Weights of a small class-conditioned image flow-matching model.
Model: 3.77M parameters, 48-pixel images, arch unet, norm groupnorm, activation relu, widths [48, 96, 192].
Rows from block 2, named by matrix and row number. Rows with one number belong to one channel. Each number is 500 + 40 x the weight over the matrix's rms, rounded and kept within 0 to 999. All counts start at 0. Numbers have three digits each.
# convs0: first 3x3 conv (model.enc.0.2.convs.0.weight, 48x48x3x3), inputs 0-23, a 3x3 kernel for each
# convs1: second 3x3 conv (model.enc.0.2.convs.1.weight, 48x48x3x3, transposed), outputs 0-23, a 3x3 kernel for each
convs0.31:482500518519512519500441430506470516586562582499486464438470435480507540524552498518503524509588543455444494487493480535495520517440472489474446582572523517498477493530527465474474569540561564515488477395477456358474518521507500485591547616533498514532479461490500535502516486496449402526516522483489514474477478468477524483500475511446435534523420469495530464501598468500540464508505561486513522505489523492506503518527504549458456547449554460482489511533484505467508486489472525479499540508480401543462468515440502468480487557475496550437487500498481450481483485524494517458490523438505470487506507487452645547501506503536519510476578504478519466
convs0.32:535501531544511499505506564474504549494457530498466520497438458564525553497463511545433480510427509561431477594574562598571537597550534563506532476455573499482545560542568501489543503477477487599514470587503476560534512529475534556543557600592479511522509518535521518525522486482509462536571567467464463457467495476449490420465617494451618452445568484486406502561430521500431460514495510509477500492513525544458517562482544512460554465444455488417485455426493442454466475493459450504506439373493517417546529444496501463458515433476452450465490538519515535487550539526429434456418389440466435448537517562403451477411437510466512509485501503480494499
convs0.33:504514517524503496477476503529519539520471552536518527475457454450482485435475499465391396495429454489462463470483489519493509532477515487515568427470531526518496541545545549520552532557530569555546552567530533508503452413389451410328496479453469450489457417385436484481502553500518496543447489499479486425425433399425398409502482493500470501510510495526450529573504515537456503520515474581548514524487537430467436442498522526447479514474503488492508513487523513522520513535501485536543460457450470434493518529511492515485498549518498562488497504531518508508549550522601611587625586581567568631521513542528558498536564568498543512503549493442474486
convs0.34:482503572510523534484513521488497503512548505510499483521490511483544507516488527482468496492653434512482483495543499472512514487510525475553469537437558508495561522495521520495490503497509495487517500442482503513552493482509527468506510498509503510514489530545518511500528522516479441601513538522507524518487507503499528523508523447521561501490494456498626449508544539454486508492493484502526499508508483486536501508480472479507479499484530507463484499495495485455488500454466494490496473550488606485502481519486470478489536441447500530515505527512476523502512493528503508499444519567525527493494529478520376566497519505495502503491490502496490496
convs0.35:493482502540535466532499457508502489482490534497505501470466474484478480510512497540473515533537476495461511489495509487506462495526506567497498501477515559538490496471491515490532494490474469452498426448501454440530471488448512455396539525488517496504481478494533512470492505532471473484481476504489496514540485507507495512474564499413451541498490523536428518534468478508548522518490538522491504524499506504521497573516520539497498489550491518629533460491506485503481511546522515516511492575519426472508532497494525503551493613543515554500508538504487485478476449491475510529496569574501558520519469524569710458459465488500493499506521503507484503
convs0.36:461529534515584464535556393480448466515602423448518527458444469464523498502526474444538436449628658531405532506500513507579550465499482499529439619413531439508507444537542504539506492482499496531485488364518487556498474551481467523590491477489497501478546610567486487500488560480475487545586569532492484468469497459490471468575432458463533581489444463401660486510454546514428503495517503472527498557482541545480474524621567469521556448518472590533471580465566510464497478519490517527540425645471605412466537467491558471500563453469426491511501464478486498446486494550522495516314364539511530454506579501482386617451640497469537476542482522515515464
convs0.37:528555514501434405456488520508500529514551495528514497489495514497474477455491513550544547513479468498481519510504510497485475533502519515535490478538506497463475517513492463499483486467480505509522422560448474456517488538523490463493492519513477517479544491543488505492521503533496429547507466492503491510483490446538556515493500472432537478505517490450571536572572526488494505487469491476468476502548513447570565484491576500509470472511518428508526497482481501502442513528527517480486503526529540512479502525499506468451528459460526513554508518527452478479505475545501539523437425452558596596503494486502400499519511522490521518472495515518498499
convs0.38:458547538477559433506466384500493464527548467540600535521540480560545498416467497443457504481541534493519398501507498506508545510507482512560459523533546467447511476483532520468470549506556508529509502482555477451444492495508455522527529520518495510484493530509506517466494507514541464468509476522540519477530526508516507472484497481513459541480549496485553496540663542536534493496471483494487504481486492602477376514472522444466518502536530479395532477532518461497478476503493477468506509572531495474461500538471484489506536487546482511501509516495463502475518486467545543505461582495451402483526519419555569475452492520497490488489485486491501461
convs0.39:481530449509538534457495515487490469447560540508499453493501523512541478452497504497387589507484508467546513509497516538529506465455490508553509539641491453533526542473533512494488489545508511540495472432518452406446452548501450560474536538498493493507487538427464540506469502535528566504492496514499528481508506478447521483469493482490471485470443534513441500497460491521522514484500486533539504490460528529476554470478446427471500516436537549557440517448479470521488471454467512541486467415553524545497486545488507494535448601526495525485520547459494521532477499515472507510506591491502499524480410515428629437517525492489439459517528507462453511
convs0.40:453476615447456649462495542489537511506514437495506474488538554512580546494561535462426419504556447486526505496498514515509539482487487543579468517487605545457514467519536480517449474464503502517497473427453478553491504547491482445586541542490490485510498456518506470520500527593436495536516498515480500531507535529491458524527517396446679430512536455442559442543483503486490516507483509478483512494449489439497441475470414514454513501508492501484507504456516536520515475476494507527501500544446507496493484478510510548544524418464534476507502509529505525499480476526527527495505548572531530542460562395442434650538469495475490500493485523476497497
convs0.41:444466525492491546477456520512528459473548523532517499500463497539487521487519505506597464471544534505513500491499510494488485490522505511519519489384528533521487482508442506518496531507513451479474408450490524391515487441475522486473499517472491498485477517470476522497499519483540558493499467536514503525495541554509472482469520469540627478523517450521479517529530489524511449491518518467532461493520515462455508390463479503431479507487533537467485482492488512513497490463493504458462464603516482565549479492502517443428499553519513500464515492508491496473520514504501463494583571503475499520461490449498506420463475479499487503504521526522491501
convs0.42:510636447460720397482641435562514559561513525603515590521521521487596552508458525430449566450428586401308575518520508523486473518507490425481443486506526423611362543551547543529519577455498511535497507469509542502502471513531438603541442577449475510483482550448512486467507450516517594499395653418520514575475465564505530503461542446466505474506514453472503465504423451484492447467472493485405464488430470536585560515622531573580477484451470519436476454447562516528538524530529525492519474558547500432600507430596489404533458373569456412577504516503486530510521519492535551521506530484495524478476519494469464532473483526483528480503538488515554459
convs0.43:539559488492353661498583438467528511526502521508450504440469523484363446493481474532534401614589498519525604489502485540488468492481477534521470426429467477601505524546544542426519506470462500497546437378576494501360493564418499578617520393440502560524483553451503417510464543465516587630512392465443541575500443510499441468479370496413666308519487503503481458610397530478564599454458470459531497476461515507464376508560494540614649468583527450576332512424595516520500474472476480528508504519466520561442511447534484472526467614521500528465503484522460527507503502505488589471491471576468492556501504413396435616507370490528478477473568516549509489
convs0.44:536516473460576499486454561497503495459461482507522485476482530489537533485460472493549513546678512562496491525492517512520478501498489516491535520532515548515498507472455488455488483482491493495479445429485448466516464460450495503473504464487471502480513485467492484477495514475492543436476475492513527500505500537507489507469498553383373544498551531481558519502582551543555530495516505499492486484474523494438509457450551488463486495502475503497447497529493511508496497532551503498508503432512536585483493470475490498480486513423507554498483514499465500499484461521483532489551470461505494492562478515459548493451553491513493515528519504500509523
convs0.45:481457523470551568475572556471472496543533476474518509537533508489470470479471522521517481504607492489556468509517534476463497512464501446490505478498519411513538491544498480489441509485441496513483564571475499476441514495556534512545515504475501501503515461494474501485492511487561491508494497498506555491512511497497480509487517521597508504525426523546483505484494508480547536505523490525525527501519464596557506484594518479551525510513496501562440505505488509516539490510503491514490568535499531520546534477500506530448504538631458516518475473500492528512520441444488471508476519531519540545553476479482701520473449429500512501496512522487517490
convs1.31:542525467420517524499492494509490527530544558516480492491481518562516534520490514512485455551618510515554519502416434520475499496477469511494520576556498520494521470410476496469561460459524496483527504489462530572556527566569471509475464518538467457427522514509508513511487536502508564528478459476536490467520554532508492489532502474569568573479407505473531525441471428610648544553506505503517469510470477475522501511499455501522523480542524520526507513516521530453493564550513467460491493479480523620518451450464493497463561582541529514482519485518504462491498540498457442492530539509522531571566577570500542475538512524479482493490496457503513512
convs1.32:482509501507511488492494473527497518540512513532524508458505477467494452477494473509523517490532527499519494564553510543549494502530499533547523521495526513535510523559550507563526541567508501469484534473476522453457452495520476509537485514486528565505528555471514562515484480489468471479493481492476482507460485526482491501520463529508487504521492509463492514472518528491550523513559510500538510514476519513553502492541483505532450516512496507513500523519489516525545508513522538514523522489510478467487497482488503493472526514481523523514493510489497518531505538523488531541477536522483517515479455500467450496477451484503525513511530530499512519
convs1.33:497524493502515498498488516502508497498500483487503506497496494484492496504492473496502503488477485499499511518501499486485505503511492514506516520521484523491503496503500492495501484510519505499519513520518520502511496490517487494503487500497485515514485495492491487492502513492491494496483496498491504510507496500490483494491500514516490511499505517497506518488509525506493516496494521492509504511488500513495497531506512525497492501500501512530510512522517499484515504506487503502522497493490495468465494506501494517501507522499498483484492503507494501506515500519498508486510511508508514504501506496500495513499495502497479498496512505499499491
convs1.34:522475505549542537460497466536487505460532530501480503480453507541530532492483528504513510462645551505519421500469502530474455463458449548511491492599529477501493509518509470473503537475500500507569470609455486511565488497499594574479496482454505464545521440519474450515475468461633512485493472517467581563588517557515501520507522488547473545478503528529561504464567559500606457492516512533537506473523520504499502444526515538488507492465510534516571557519488558506486507518547512511501476535404521539480523454471485501481504450535496490503535528489466425498545458413484494539452543408545493520481559535498430480472583508503557500472522551562514466
convs1.35:445487474513550549480530519506519532510462561483494540532558512518534512529468492483495539508556495478517450508530499470502463492445541501475568521462525503541535490426477539518507544540553484506527560411404519538573512446438512543560521539495489477524489604536456508551545463538505521499559523486488491539556534496576552518504534501524459553451506460510548509601603529489531515530480539451469511523510528498503472588543449500562466489480547505617504514548440496481471521571505524491483493478489416451476505485451469523449466535474456523498515492507542384503511504466420444451477519464496506469546508522485501419500418487518536478532572502489527474
convs1.36:488483497466477490481521514508468461488528471499507502518503486478511433539515516491423569551615494475572548514510511484485513523472539457467457472394395531470456549497493556548537545468504550526552506579609536468497487422514495539528507570569482481410482510477441456482484470581453457463476485490529565498501512485476493485526507485554591494503507520526442529578411579489528477473496463447517461519467474506441403464448525466505527526478575563497556488577533484397415511379346481435486447468495492504430486502479540576546521503538509451498516488519501614595516505513463478477482441446530514533482533483491464500470579534505481423541388479507477480
convs1.37:484491532521402475431469460433486499515526525493515466502547517422535498559504483515470495438473424482551544471504598543425501493462528501478492450369345515532448540547468496536476499476485520594571391386565556500538516512474404497419389472596491504507351367568591450394520529505383439500494520441507488482510567539498552544483454493418533488501466453464392440490343424536473432457525529561526451475488386536514491301408674447367567581486442485516476544467472447438464447507537463662591548513484506614540432522524487517558440330532451402531490543498506533532467533499520505507445413469505424621491508449468558518465464553499495516518487446519536546
convs1.38:560526534467508508485488463543525583564417408515523542460536568509469462478480462516488504461553537486462469496548560445482510449474488507501552529494468520483524481637574480458495526547531455603588536444432468499518468542530431555446545446494524463530484466501473538514548503542524421524463582469508499426487519556544499437544497574507455542493470512501475475514441438529578566501495530516471497427468522508522499526458391584544381534507510542521511498508498517488515452518578465479450543608487442496523423450455529416503481391505486568501504538533554432456517427496479494460503523507508531505438461474525639472523445461441441460550538496540449495
convs1.39:529509520540554493525484474511482519549463457482534515519525473476431499502477504481464502462499499560494501504522484488539508544502534512513532474497531551525497539518471451444494506480503510635541523560543530462530560484524471526468512526495489508500470517473518529504475498504541517513526452513490437482493515515554516493554513501465462484527492518532502493493504479486445471507526514525529513539515558499488508456479482547461481514516504477535490517425485503455462484524467559501519526558506511520510535449461434513494496566516480489514493509536550494525534540538477505512505487538478481453501543539520536505517529495514389488491513498474493506
convs1.40:446501531508513507456510569481542507406395506518469469440468490473442439567451446498451476572424502583507524522484491594558443543535523474466511450329445474431535532481549620550480520519511485537519516604488470476473521458535543463515568478506514539479478516497518514483501516488509451458440473438526434462477428584474459556479500489582404528480524515448493508452504450546448503468525518491496501496496487494496493471488412441488442492500487532426493577528509505479489429410431522471467486438511554501526441498479485501500470570459506500524496532535559544452454535485567526490383493530469465469485553501442472556547481490545459471516495478555545489
convs1.41:556534506544416469597492490503498493504484528499471534555500513547488506449536495526466525521510464460521426485480466517463491487486530566510505468450474510484549457430463500462545546495598536519507493493481562560496455477505589506516480499539470530529518524541493471541481511551520523436554530437504467504497445506455480486561515538446528501487439515547551507488543493488570478473529501424454499510474509521490506451563505453532527552542553521515508469564456522509450520440476481535513506463512548564463568437459514502466485547508502523515504481513527488516485466470505436481418519478509505541563554495522551470511485478492523486496536506495512487
convs1.42:519464501491458505483472497534503501506500479510491497439455484472508485511514486503491506491490489503486506482519512505543503541560495498487493499529503447498503487474499466484505487470505458451496509506490480496498474475497498479501501456504505453503506482498486473498510510500482491499482518502446497505469482505506449492492500493513501508489547505437435515410484479435495499488482491559490507532533494455541495518565494516575516500503508458468496473472506482473508497483493494495504511455499518434508510473493503460488517521494539510506538539500548537511528506512499552513461460485488458488488478475510499501518522491442507508473504496459464499
convs1.43:481462498445370479402501431549458501514520532457498504565555447408479610595535507518523536517488516497601519459592503470418527539506522477488426374431450457463403675611465537764558551606600504499524508632573564491587587369430632600509454586549493493468413477483484462445484516525326462511510446464519504561506462402558604511608577513435725505503556514443375513552432480535465436534520426453489505488481453319325446483467537593473556545468521558643511518505492483348479463400403456479457487418499450354494476513454497564508439644529521426554520496500522509593493575563437398553579466447487477562420422538562350478515475501501533515498357483488541498
convs1.44:451537479487522473486502496487531519532499543574517501559545501490494522515487453494446508439505425476508457519518512489467456501499457489455535484451498528500502553452475531518499564516553540553509484500539485492547523471475463557516539534505420599498554534523493469514488495505492484511497460538512485456503438465487425438487464509569456502505512487498473475450414510448517535491492489601444504514459481484466461473586572461519518495489544458500461468510527463542504489452473445428508479481482482606464463439444451552459550580503531464495515520518514561541516507481531542464445567460555545486512469562486457463510533468516498493534456464456492471
convs1.45:507493473595472466497509505527486547444432505511563540476488461477482510466475497436510536437531517479490421519523490454502533551485490501552457481523469466474475556528502534517488520462538525500441522489502478530522493476526579494517470429476547530502483505462534536556542470504539487492516547540492510518560484442459502507506574545476476479460443466481403450566629570525464460468516476472545570462535519486439474481390424534494507538483502562576446521434458505537499428523493400443522490523465459440504504514445502526500430493528489431483496479458495525489494521484480509498503454469537436466461505494510545470511467506505447518537472484505439471