Rows from block 7, named by matrix and row number. Rows with one number belong to one channel. Each number is 50 + 15 x the weight over its row's rms, rounded and kept within 0 to 99. All counts start at 0.
# convs0: first 3x3 conv (model.mid.0.convs.0.weight, 192x192x3x3), inputs 30-44, a 3x3 kernel for each
# convs1: second 3x3 conv (model.mid.0.convs.1.weight, 192x192x3x3, transposed), outputs 30-44, a 3x3 kernel for each
convs0.8:57 57 50 36 77 52 10 53 67 59 54 52 13 48 52 50 45 65 44 61 69 69 65 69 88 51 37 64 54 52 29 55 68 65 45 74 57 39 41 14 26 39 32 47 99 55 28 40 34 42 47 35 46 41 45 48 45 71 68 45 59 31 57 56 56 54 49 51 46 43 40 50 46 57 46 34 50 56 35 46 69 40 49 46 39 51 56 64 24 53 30 62 54 39 65 50 54 61 26 60 34 39 58 54 52 37 47 65 40 48 78 39 42 42 66 34 39 34 46 58 62 49 42 53 61 72 65 56 31 47 47 40 51 38 42
convs0.9:36 47 48 42 13 61 43 32 86 37 27 33 12 39 66 27 40 65 35 44 71 90 45 95 36 06 99 63 47 55 80 57 60 60 21 56 41 43 37 43 28 29 31 36 26 60 55 55 34 47 59 26 40 65 30 53 80 34 29 88 43 48 66 48 52 52 42 54 50 40 43 36 48 57 57 52 58 58 71 49 54 76 45 37 76 68 54 42 69 54 60 36 21 69 43 36 71 53 30 47 56 46 67 75 16 57 39 19 29 44 48 32 44 57 42 42 34 57 53 31 66 45 35 75 46 45 25 39 55 18 29 39 67 34 59
convs0.10:57 54 43 60 67 42 01 58 60 53 52 42 20 33 30 17 55 62 42 40 44 39 58 49 43 23 74 46 39 25 51 31 34 27 45 47 50 60 51 34 67 75 86 61 21 40 53 56 38 56 46 50 41 48 42 29 30 32 33 81 15 57 66 50 57 46 56 58 61 61 54 47 62 47 55 46 60 61 48 44 65 57 30 65 54 52 19 48 50 53 34 55 48 57 56 64 42 44 72 49 76 69 31 79 59 39 55 29 60 60 42 36 33 57 26 27 39 41 39 44 37 39 26 46 35 58 71 65 55 48 75 76 48 56 47
convs0.11:40 83 67 52 66 33 80 77 39 43 67 74 42 42 71 62 55 24 18 31 54 68 23 30 48 60 38 36 17 60 61 57 59 57 49 42 55 62 41 53 56 48 56 57 47 42 41 51 62 55 50 46 47 39 39 36 36 49 35 32 37 58 56 57 52 52 39 44 40 34 57 52 37 51 51 48 34 42 63 45 41 10 21 35 81 54 48 30 52 54 47 49 47 50 25 60 59 56 51 49 35 18 72 19 43 86 67 16 18 54 68 40 49 42 43 55 57 62 63 46 40 36 54 48 65 05 79 28 58 58 45 58 38 26 61
convs0.12:43 54 62 34 51 47 36 45 34 53 66 64 52 75 76 47 46 51 46 29 32 20 48 47 36 44 62 31 41 51 54 45 47 34 51 39 61 54 61 62 76 75 48 38 38 67 62 64 52 49 61 48 40 40 27 08 28 34 44 16 22 34 46 61 51 55 39 44 48 45 31 47 54 43 57 58 42 49 52 48 44 51 65 79 50 49 19 37 15 18 66 54 80 42 64 40 29 80 56 40 28 48 43 57 58 53 59 51 60 67 62 54 70 65 76 81 95 56 73 55 54 42 41 64 70 59 44 54 63 49 63 51 77 91 80
convs0.13:78 62 77 81 49 49 42 51 50 33 43 98 44 56 51 24 35 44 63 16 50 98 47 38 56 61 46 74 77 54 73 59 50 68 47 71 28 54 52 35 63 58 56 65 44 51 55 38 43 52 60 36 41 46 57 13 42 73 32 20 27 37 49 43 45 60 41 37 68 53 38 72 62 42 46 42 40 52 41 54 42 66 38 25 48 58 23 57 32 56 62 49 43 50 56 41 23 58 36 64 71 50 54 78 65 48 57 40 39 48 45 61 58 44 58 32 44 48 49 54 43 45 45 37 38 50 56 44 40 52 08 37 25 39 35
convs0.14:57 44 74 41 41 67 62 25 43 44 40 69 34 47 67 87 49 31 30 40 55 78 60 04 79 41 22 40 69 43 34 65 38 68 46 15 38 40 42 54 47 65 32 40 41 62 42 65 54 61 42 58 47 50 70 40 32 75 51 51 26 50 60 43 46 52 48 39 52 62 43 59 53 53 67 32 57 34 43 42 50 44 61 61 65 43 32 87 53 15 61 43 72 74 67 57 84 48 44 35 33 34 32 36 71 34 54 83 38 43 31 28 63 66 35 53 50 41 47 64 23 52 33 59 23 22 63 52 58 85 64 43 86 62 71
convs0.15:51 67 61 76 47 51 65 54 45 37 33 59 73 39 67 65 47 47 82 60 36 32 45 54 62 31 41 68 63 76 43 37 67 53 39 28 57 34 26 39 40 72 53 54 99 65 52 68 47 49 84 54 46 54 66 45 27 47 30 54 75 40 44 58 58 59 41 38 44 39 46 41 49 43 44 45 50 44 42 47 37 83 75 64 70 44 51 42 49 46 58 53 62 66 28 18 56 41 33 43 23 33 64 47 70 70 77 88 79 39 32 47 50 53 58 62 81 70 61 53 31 51 65 40 41 34 62 54 38 80 55 64 56 51 63
convs0.16:14 70 91 49 45 45 36 39 43 40 50 76 50 55 54 31 46 44 57 59 97 37 39 52 48 30 69 47 82 77 29 49 52 20 38 63 51 34 31 62 41 34 65 64 36 38 52 47 54 76 67 41 49 60 25 60 63 65 53 35 83 79 44 66 44 54 57 39 43 51 47 45 35 40 41 57 44 35 57 50 37 44 59 64 60 43 53 54 53 62 47 53 43 42 58 55 54 77 64 39 52 38 22 18 52 35 29 55 34 53 45 29 38 52 38 42 37 51 51 51 48 34 85 61 21 53 73 64 54 65 42 49 53 63 55
convs0.17:65 30 63 63 41 67 23 00 45 60 52 29 39 65 30 53 70 57 59 99 52 40 62 45 56 63 51 63 61 32 79 61 36 67 09 16 57 17 66 71 62 47 47 49 55 58 45 46 55 65 57 62 39 51 53 60 68 67 78 34 53 33 41 51 55 53 49 51 45 66 63 58 47 37 42 44 48 44 42 37 65 50 43 74 33 39 68 31 62 75 44 35 37 55 40 63 58 30 76 50 25 44 80 79 66 32 52 16 60 35 38 33 54 51 45 61 27 51 52 49 55 53 46 30 43 67 60 28 48 41 34 69 34 43 66
convs0.18:64 37 52 18 31 50 38 51 50 56 70 57 37 55 40 32 51 60 60 41 61 27 62 24 67 62 01 49 80 57 42 43 36 64 61 56 61 52 52 80 34 14 37 46 38 48 53 55 45 63 63 40 54 60 36 33 29 06 45 26 11 31 40 48 41 55 65 54 57 39 60 51 73 45 55 55 34 40 41 45 41 65 54 41 51 71 37 84 61 01 54 28 54 43 37 47 48 60 39 27 41 34 51 33 53 57 44 65 40 36 49 56 44 30 36 52 74 62 86 63 76 53 58 49 36 48 43 59 55 48 62 42 43 43 37
convs0.19:55 53 64 33 22 60 89 71 64 46 51 66 71 73 70 54 65 66 56 61 68 88 30 47 43 58 33 38 43 48 73 44 72 45 43 54 52 46 44 59 55 44 48 34 41 61 54 46 58 57 39 57 49 42 39 35 73 55 51 56 29 23 46 53 58 48 62 58 54 38 42 45 41 33 45 46 55 62 51 59 56 39 56 47 98 58 39 34 33 45 30 42 59 49 45 79 42 31 14 70 83 68 67 60 90 57 55 38 37 32 34 59 49 54 68 64 54 44 58 40 57 28 29 50 51 40 80 51 48 47 53 43 55 56 68
convs1.8:35 52 51 47 28 64 60 55 49 43 55 45 50 78 69 63 75 45 76 51 52 27 39 48 68 68 47 42 48 76 46 54 83 66 41 60 74 55 48 55 61 47 56 92 59 40 57 53 79 60 61 31 45 57 52 25 50 58 35 48 46 48 44 20 36 71 25 47 52 39 71 47 31 24 46 74 35 54 65 43 59 46 52 57 52 68 46 25 34 39 53 60 56 51 67 54 80 45 46 33 35 48 59 49 57 47 67 67 38 80 71 35 40 59 44 69 53 39 42 35 64 42 20 52 57 54 26 84 66 53 74 65 76 30 46
convs1.9:44 74 47 14 61 40 31 54 65 47 55 58 53 51 74 47 63 90 36 74 39 07 50 33 46 80 52 48 70 50 50 52 37 53 64 64 66 58 58 48 77 34 52 65 69 63 53 41 21 43 45 12 38 41 55 55 64 15 71 58 22 53 54 34 56 55 34 56 56 30 22 52 44 53 38 47 62 59 17 56 58 40 52 63 51 56 31 47 65 38 37 29 32 50 44 36 46 65 35 79 41 54 82 66 47 45 72 57 72 83 40 56 54 57 47 41 74 69 33 78 59 47 45 57 50 42 41 64 32 36 70 57 43 51 63
convs1.10:64 67 99 47 30 40 56 34 43 62 74 46 76 75 73 61 68 67 44 30 47 44 42 45 42 65 48 39 41 67 44 60 75 63 74 87 80 35 62 58 33 24 55 69 51 49 62 74 58 54 53 34 51 37 76 33 53 62 51 53 70 74 34 43 50 59 53 44 40 37 42 41 58 46 53 38 58 31 27 33 77 55 10 46 71 58 25 39 65 32 47 54 55 51 59 60 47 43 56 35 36 62 69 55 72 25 39 17 42 48 44 35 42 66 46 51 41 42 54 74 72 57 58 75 71 66 60 46 60 54 77 38 54 50 34
convs1.11:55 50 47 45 34 31 68 62 60 56 45 66 40 41 55 50 44 38 18 24 41 80 48 63 54 69 91 35 34 35 39 68 59 51 40 46 59 19 43 35 59 55 50 53 50 34 31 38 48 57 42 53 57 36 26 43 65 42 46 52 58 67 34 48 50 67 75 86 72 71 52 91 57 68 32 41 37 44 31 16 48 50 50 52 57 59 49 23 73 70 52 26 52 56 31 38 45 47 82 56 43 12 63 60 19 48 55 57 45 36 63 64 58 57 38 51 39 71 31 08 54 32 39 55 51 73 38 48 60 34 63 30 54 38 17
convs1.12:47 41 55 75 63 45 60 54 42 52 46 54 32 35 50 50 41 37 44 47 55 55 74 85 65 81 66 67 62 42 63 57 50 70 73 85 44 34 36 46 45 44 40 49 22 50 52 42 48 40 56 70 46 30 41 38 51 62 65 43 64 75 60 53 56 54 54 38 50 53 41 36 46 57 66 46 44 38 30 52 37 74 49 27 40 40 35 40 51 72 53 35 46 60 39 51 55 42 61 48 24 50 40 43 54 50 60 57 40 29 51 54 47 68 49 35 50 42 64 42 41 49 62 31 26 20 42 43 33 56 47 41 55 64 48
convs1.13:58 68 87 34 42 36 23 61 58 74 60 46 31 37 44 25 50 47 25 31 35 52 71 28 60 75 79 19 32 44 59 42 37 69 43 44 76 34 72 39 47 57 40 68 64 41 26 69 43 63 88 47 47 51 45 47 69 46 47 52 57 71 60 47 53 53 41 52 53 62 43 43 64 56 65 48 73 61 45 49 32 74 69 39 99 82 50 69 77 40 41 59 40 30 42 47 50 32 52 24 54 43 59 25 47 41 13 48 25 47 42 47 48 42 66 44 31 55 31 40 64 45 47 41 60 49 61 71 44 50 84 42 79 70 64
convs1.14:35 44 07 32 53 63 15 54 74 53 45 60 38 65 70 48 44 65 62 40 40 69 49 50 62 53 69 37 52 35 53 73 66 42 36 49 24 55 64 28 57 67 45 59 41 31 39 50 56 60 52 46 63 45 50 39 41 60 52 42 73 67 46 47 42 50 63 42 30 87 48 61 79 55 59 44 58 86 62 46 45 48 44 37 32 65 30 30 47 59 49 60 49 42 62 60 55 55 66 54 42 47 54 54 64 51 29 47 42 50 42 62 59 54 48 84 55 55 40 19 46 71 70 43 55 71 52 38 51 35 51 55 59 30 59
convs1.15:25 35 58 35 30 50 25 16 51 76 71 51 32 56 70 18 39 28 54 59 47 43 63 59 49 58 40 42 27 41 49 53 57 48 51 32 40 52 40 69 50 45 40 43 38 46 34 37 34 53 57 25 30 36 46 51 30 41 53 59 69 68 41 34 55 42 31 55 63 74 79 56 60 54 52 53 41 42 42 37 80 41 36 33 31 37 46 41 40 21 79 64 66 62 64 71 50 64 77 48 34 51 54 55 60 62 48 67 59 51 35 67 62 51 33 48 40 52 48 27 44 44 56 60 55 51 68 39 35 46 41 53 33 23 47
convs1.16:58 50 44 56 49 47 17 33 39 61 38 73 49 36 63 58 30 33 56 54 72 36 46 55 40 52 53 55 46 43 69 36 62 43 15 74 52 46 63 65 20 69 63 59 65 41 05 35 35 08 34 32 42 57 59 33 47 63 52 32 61 33 27 25 27 38 28 55 48 32 57 31 53 47 38 74 71 53 42 76 71 61 70 29 44 43 49 34 37 48 49 60 53 53 64 39 40 50 48 51 34 47 50 28 68 58 44 40 53 57 52 47 53 49 51 48 42 32 57 56 56 63 61 83 69 44 40 53 29 48 54 26 59 67 44
convs1.17:53 66 63 40 59 31 34 76 52 39 42 43 36 53 46 45 66 51 34 55 41 51 61 32 41 60 78 42 64 41 58 64 40 63 42 30 43 46 54 40 46 39 46 92 63 36 57 58 69 49 53 40 42 51 57 81 54 54 51 55 29 51 50 48 71 50 64 58 58 65 17 42 57 52 36 47 93 66 52 98 70 70 48 50 56 50 55 60 57 33 21 59 31 49 67 48 65 60 70 74 64 49 44 65 59 48 57 45 31 42 49 66 22 54 62 63 29 62 37 57 53 57 69 45 59 67 46 43 37 43 45 59 60 38 54
convs1.18:41 34 32 42 29 33 73 62 63 72 69 51 49 61 27 43 59 60 60 44 68 58 53 49 71 52 41 53 56 75 77 74 86 53 42 53 52 42 60 46 41 49 41 47 48 27 27 51 81 48 45 38 37 49 46 22 59 51 50 68 55 59 43 26 43 55 67 56 45 44 56 43 47 58 48 63 56 39 55 47 42 53 38 36 55 62 59 39 57 40 68 27 57 60 32 61 35 50 74 53 63 43 06 49 35 42 67 70 40 55 50 59 71 50 58 77 42 42 45 40 26 48 59 54 49 44 65 65 61 41 59 46 57 74 22
convs1.19:75 61 48 59 46 21 43 44 47 47 60 65 33 61 65 63 58 50 60 45 72 73 66 40 46 57 73 32 57 54 76 66 28 39 51 41 64 41 42 18 15 57 76 65 42 52 50 48 54 72 66 71 56 35 36 47 60 44 33 40 10 29 09 51 63 70 57 74 68 64 40 24 79 66 51 26 25 33 40 42 51 34 38 46 62 61 42 61 55 67 61 66 63 62 57 70 69 75 80 41 34 35 58 73 51 49 54 66 45 58 45 68 53 37 56 58 35 44 25 36 77 88 77 33 33 46 36 38 53 34 49 38 57 50 38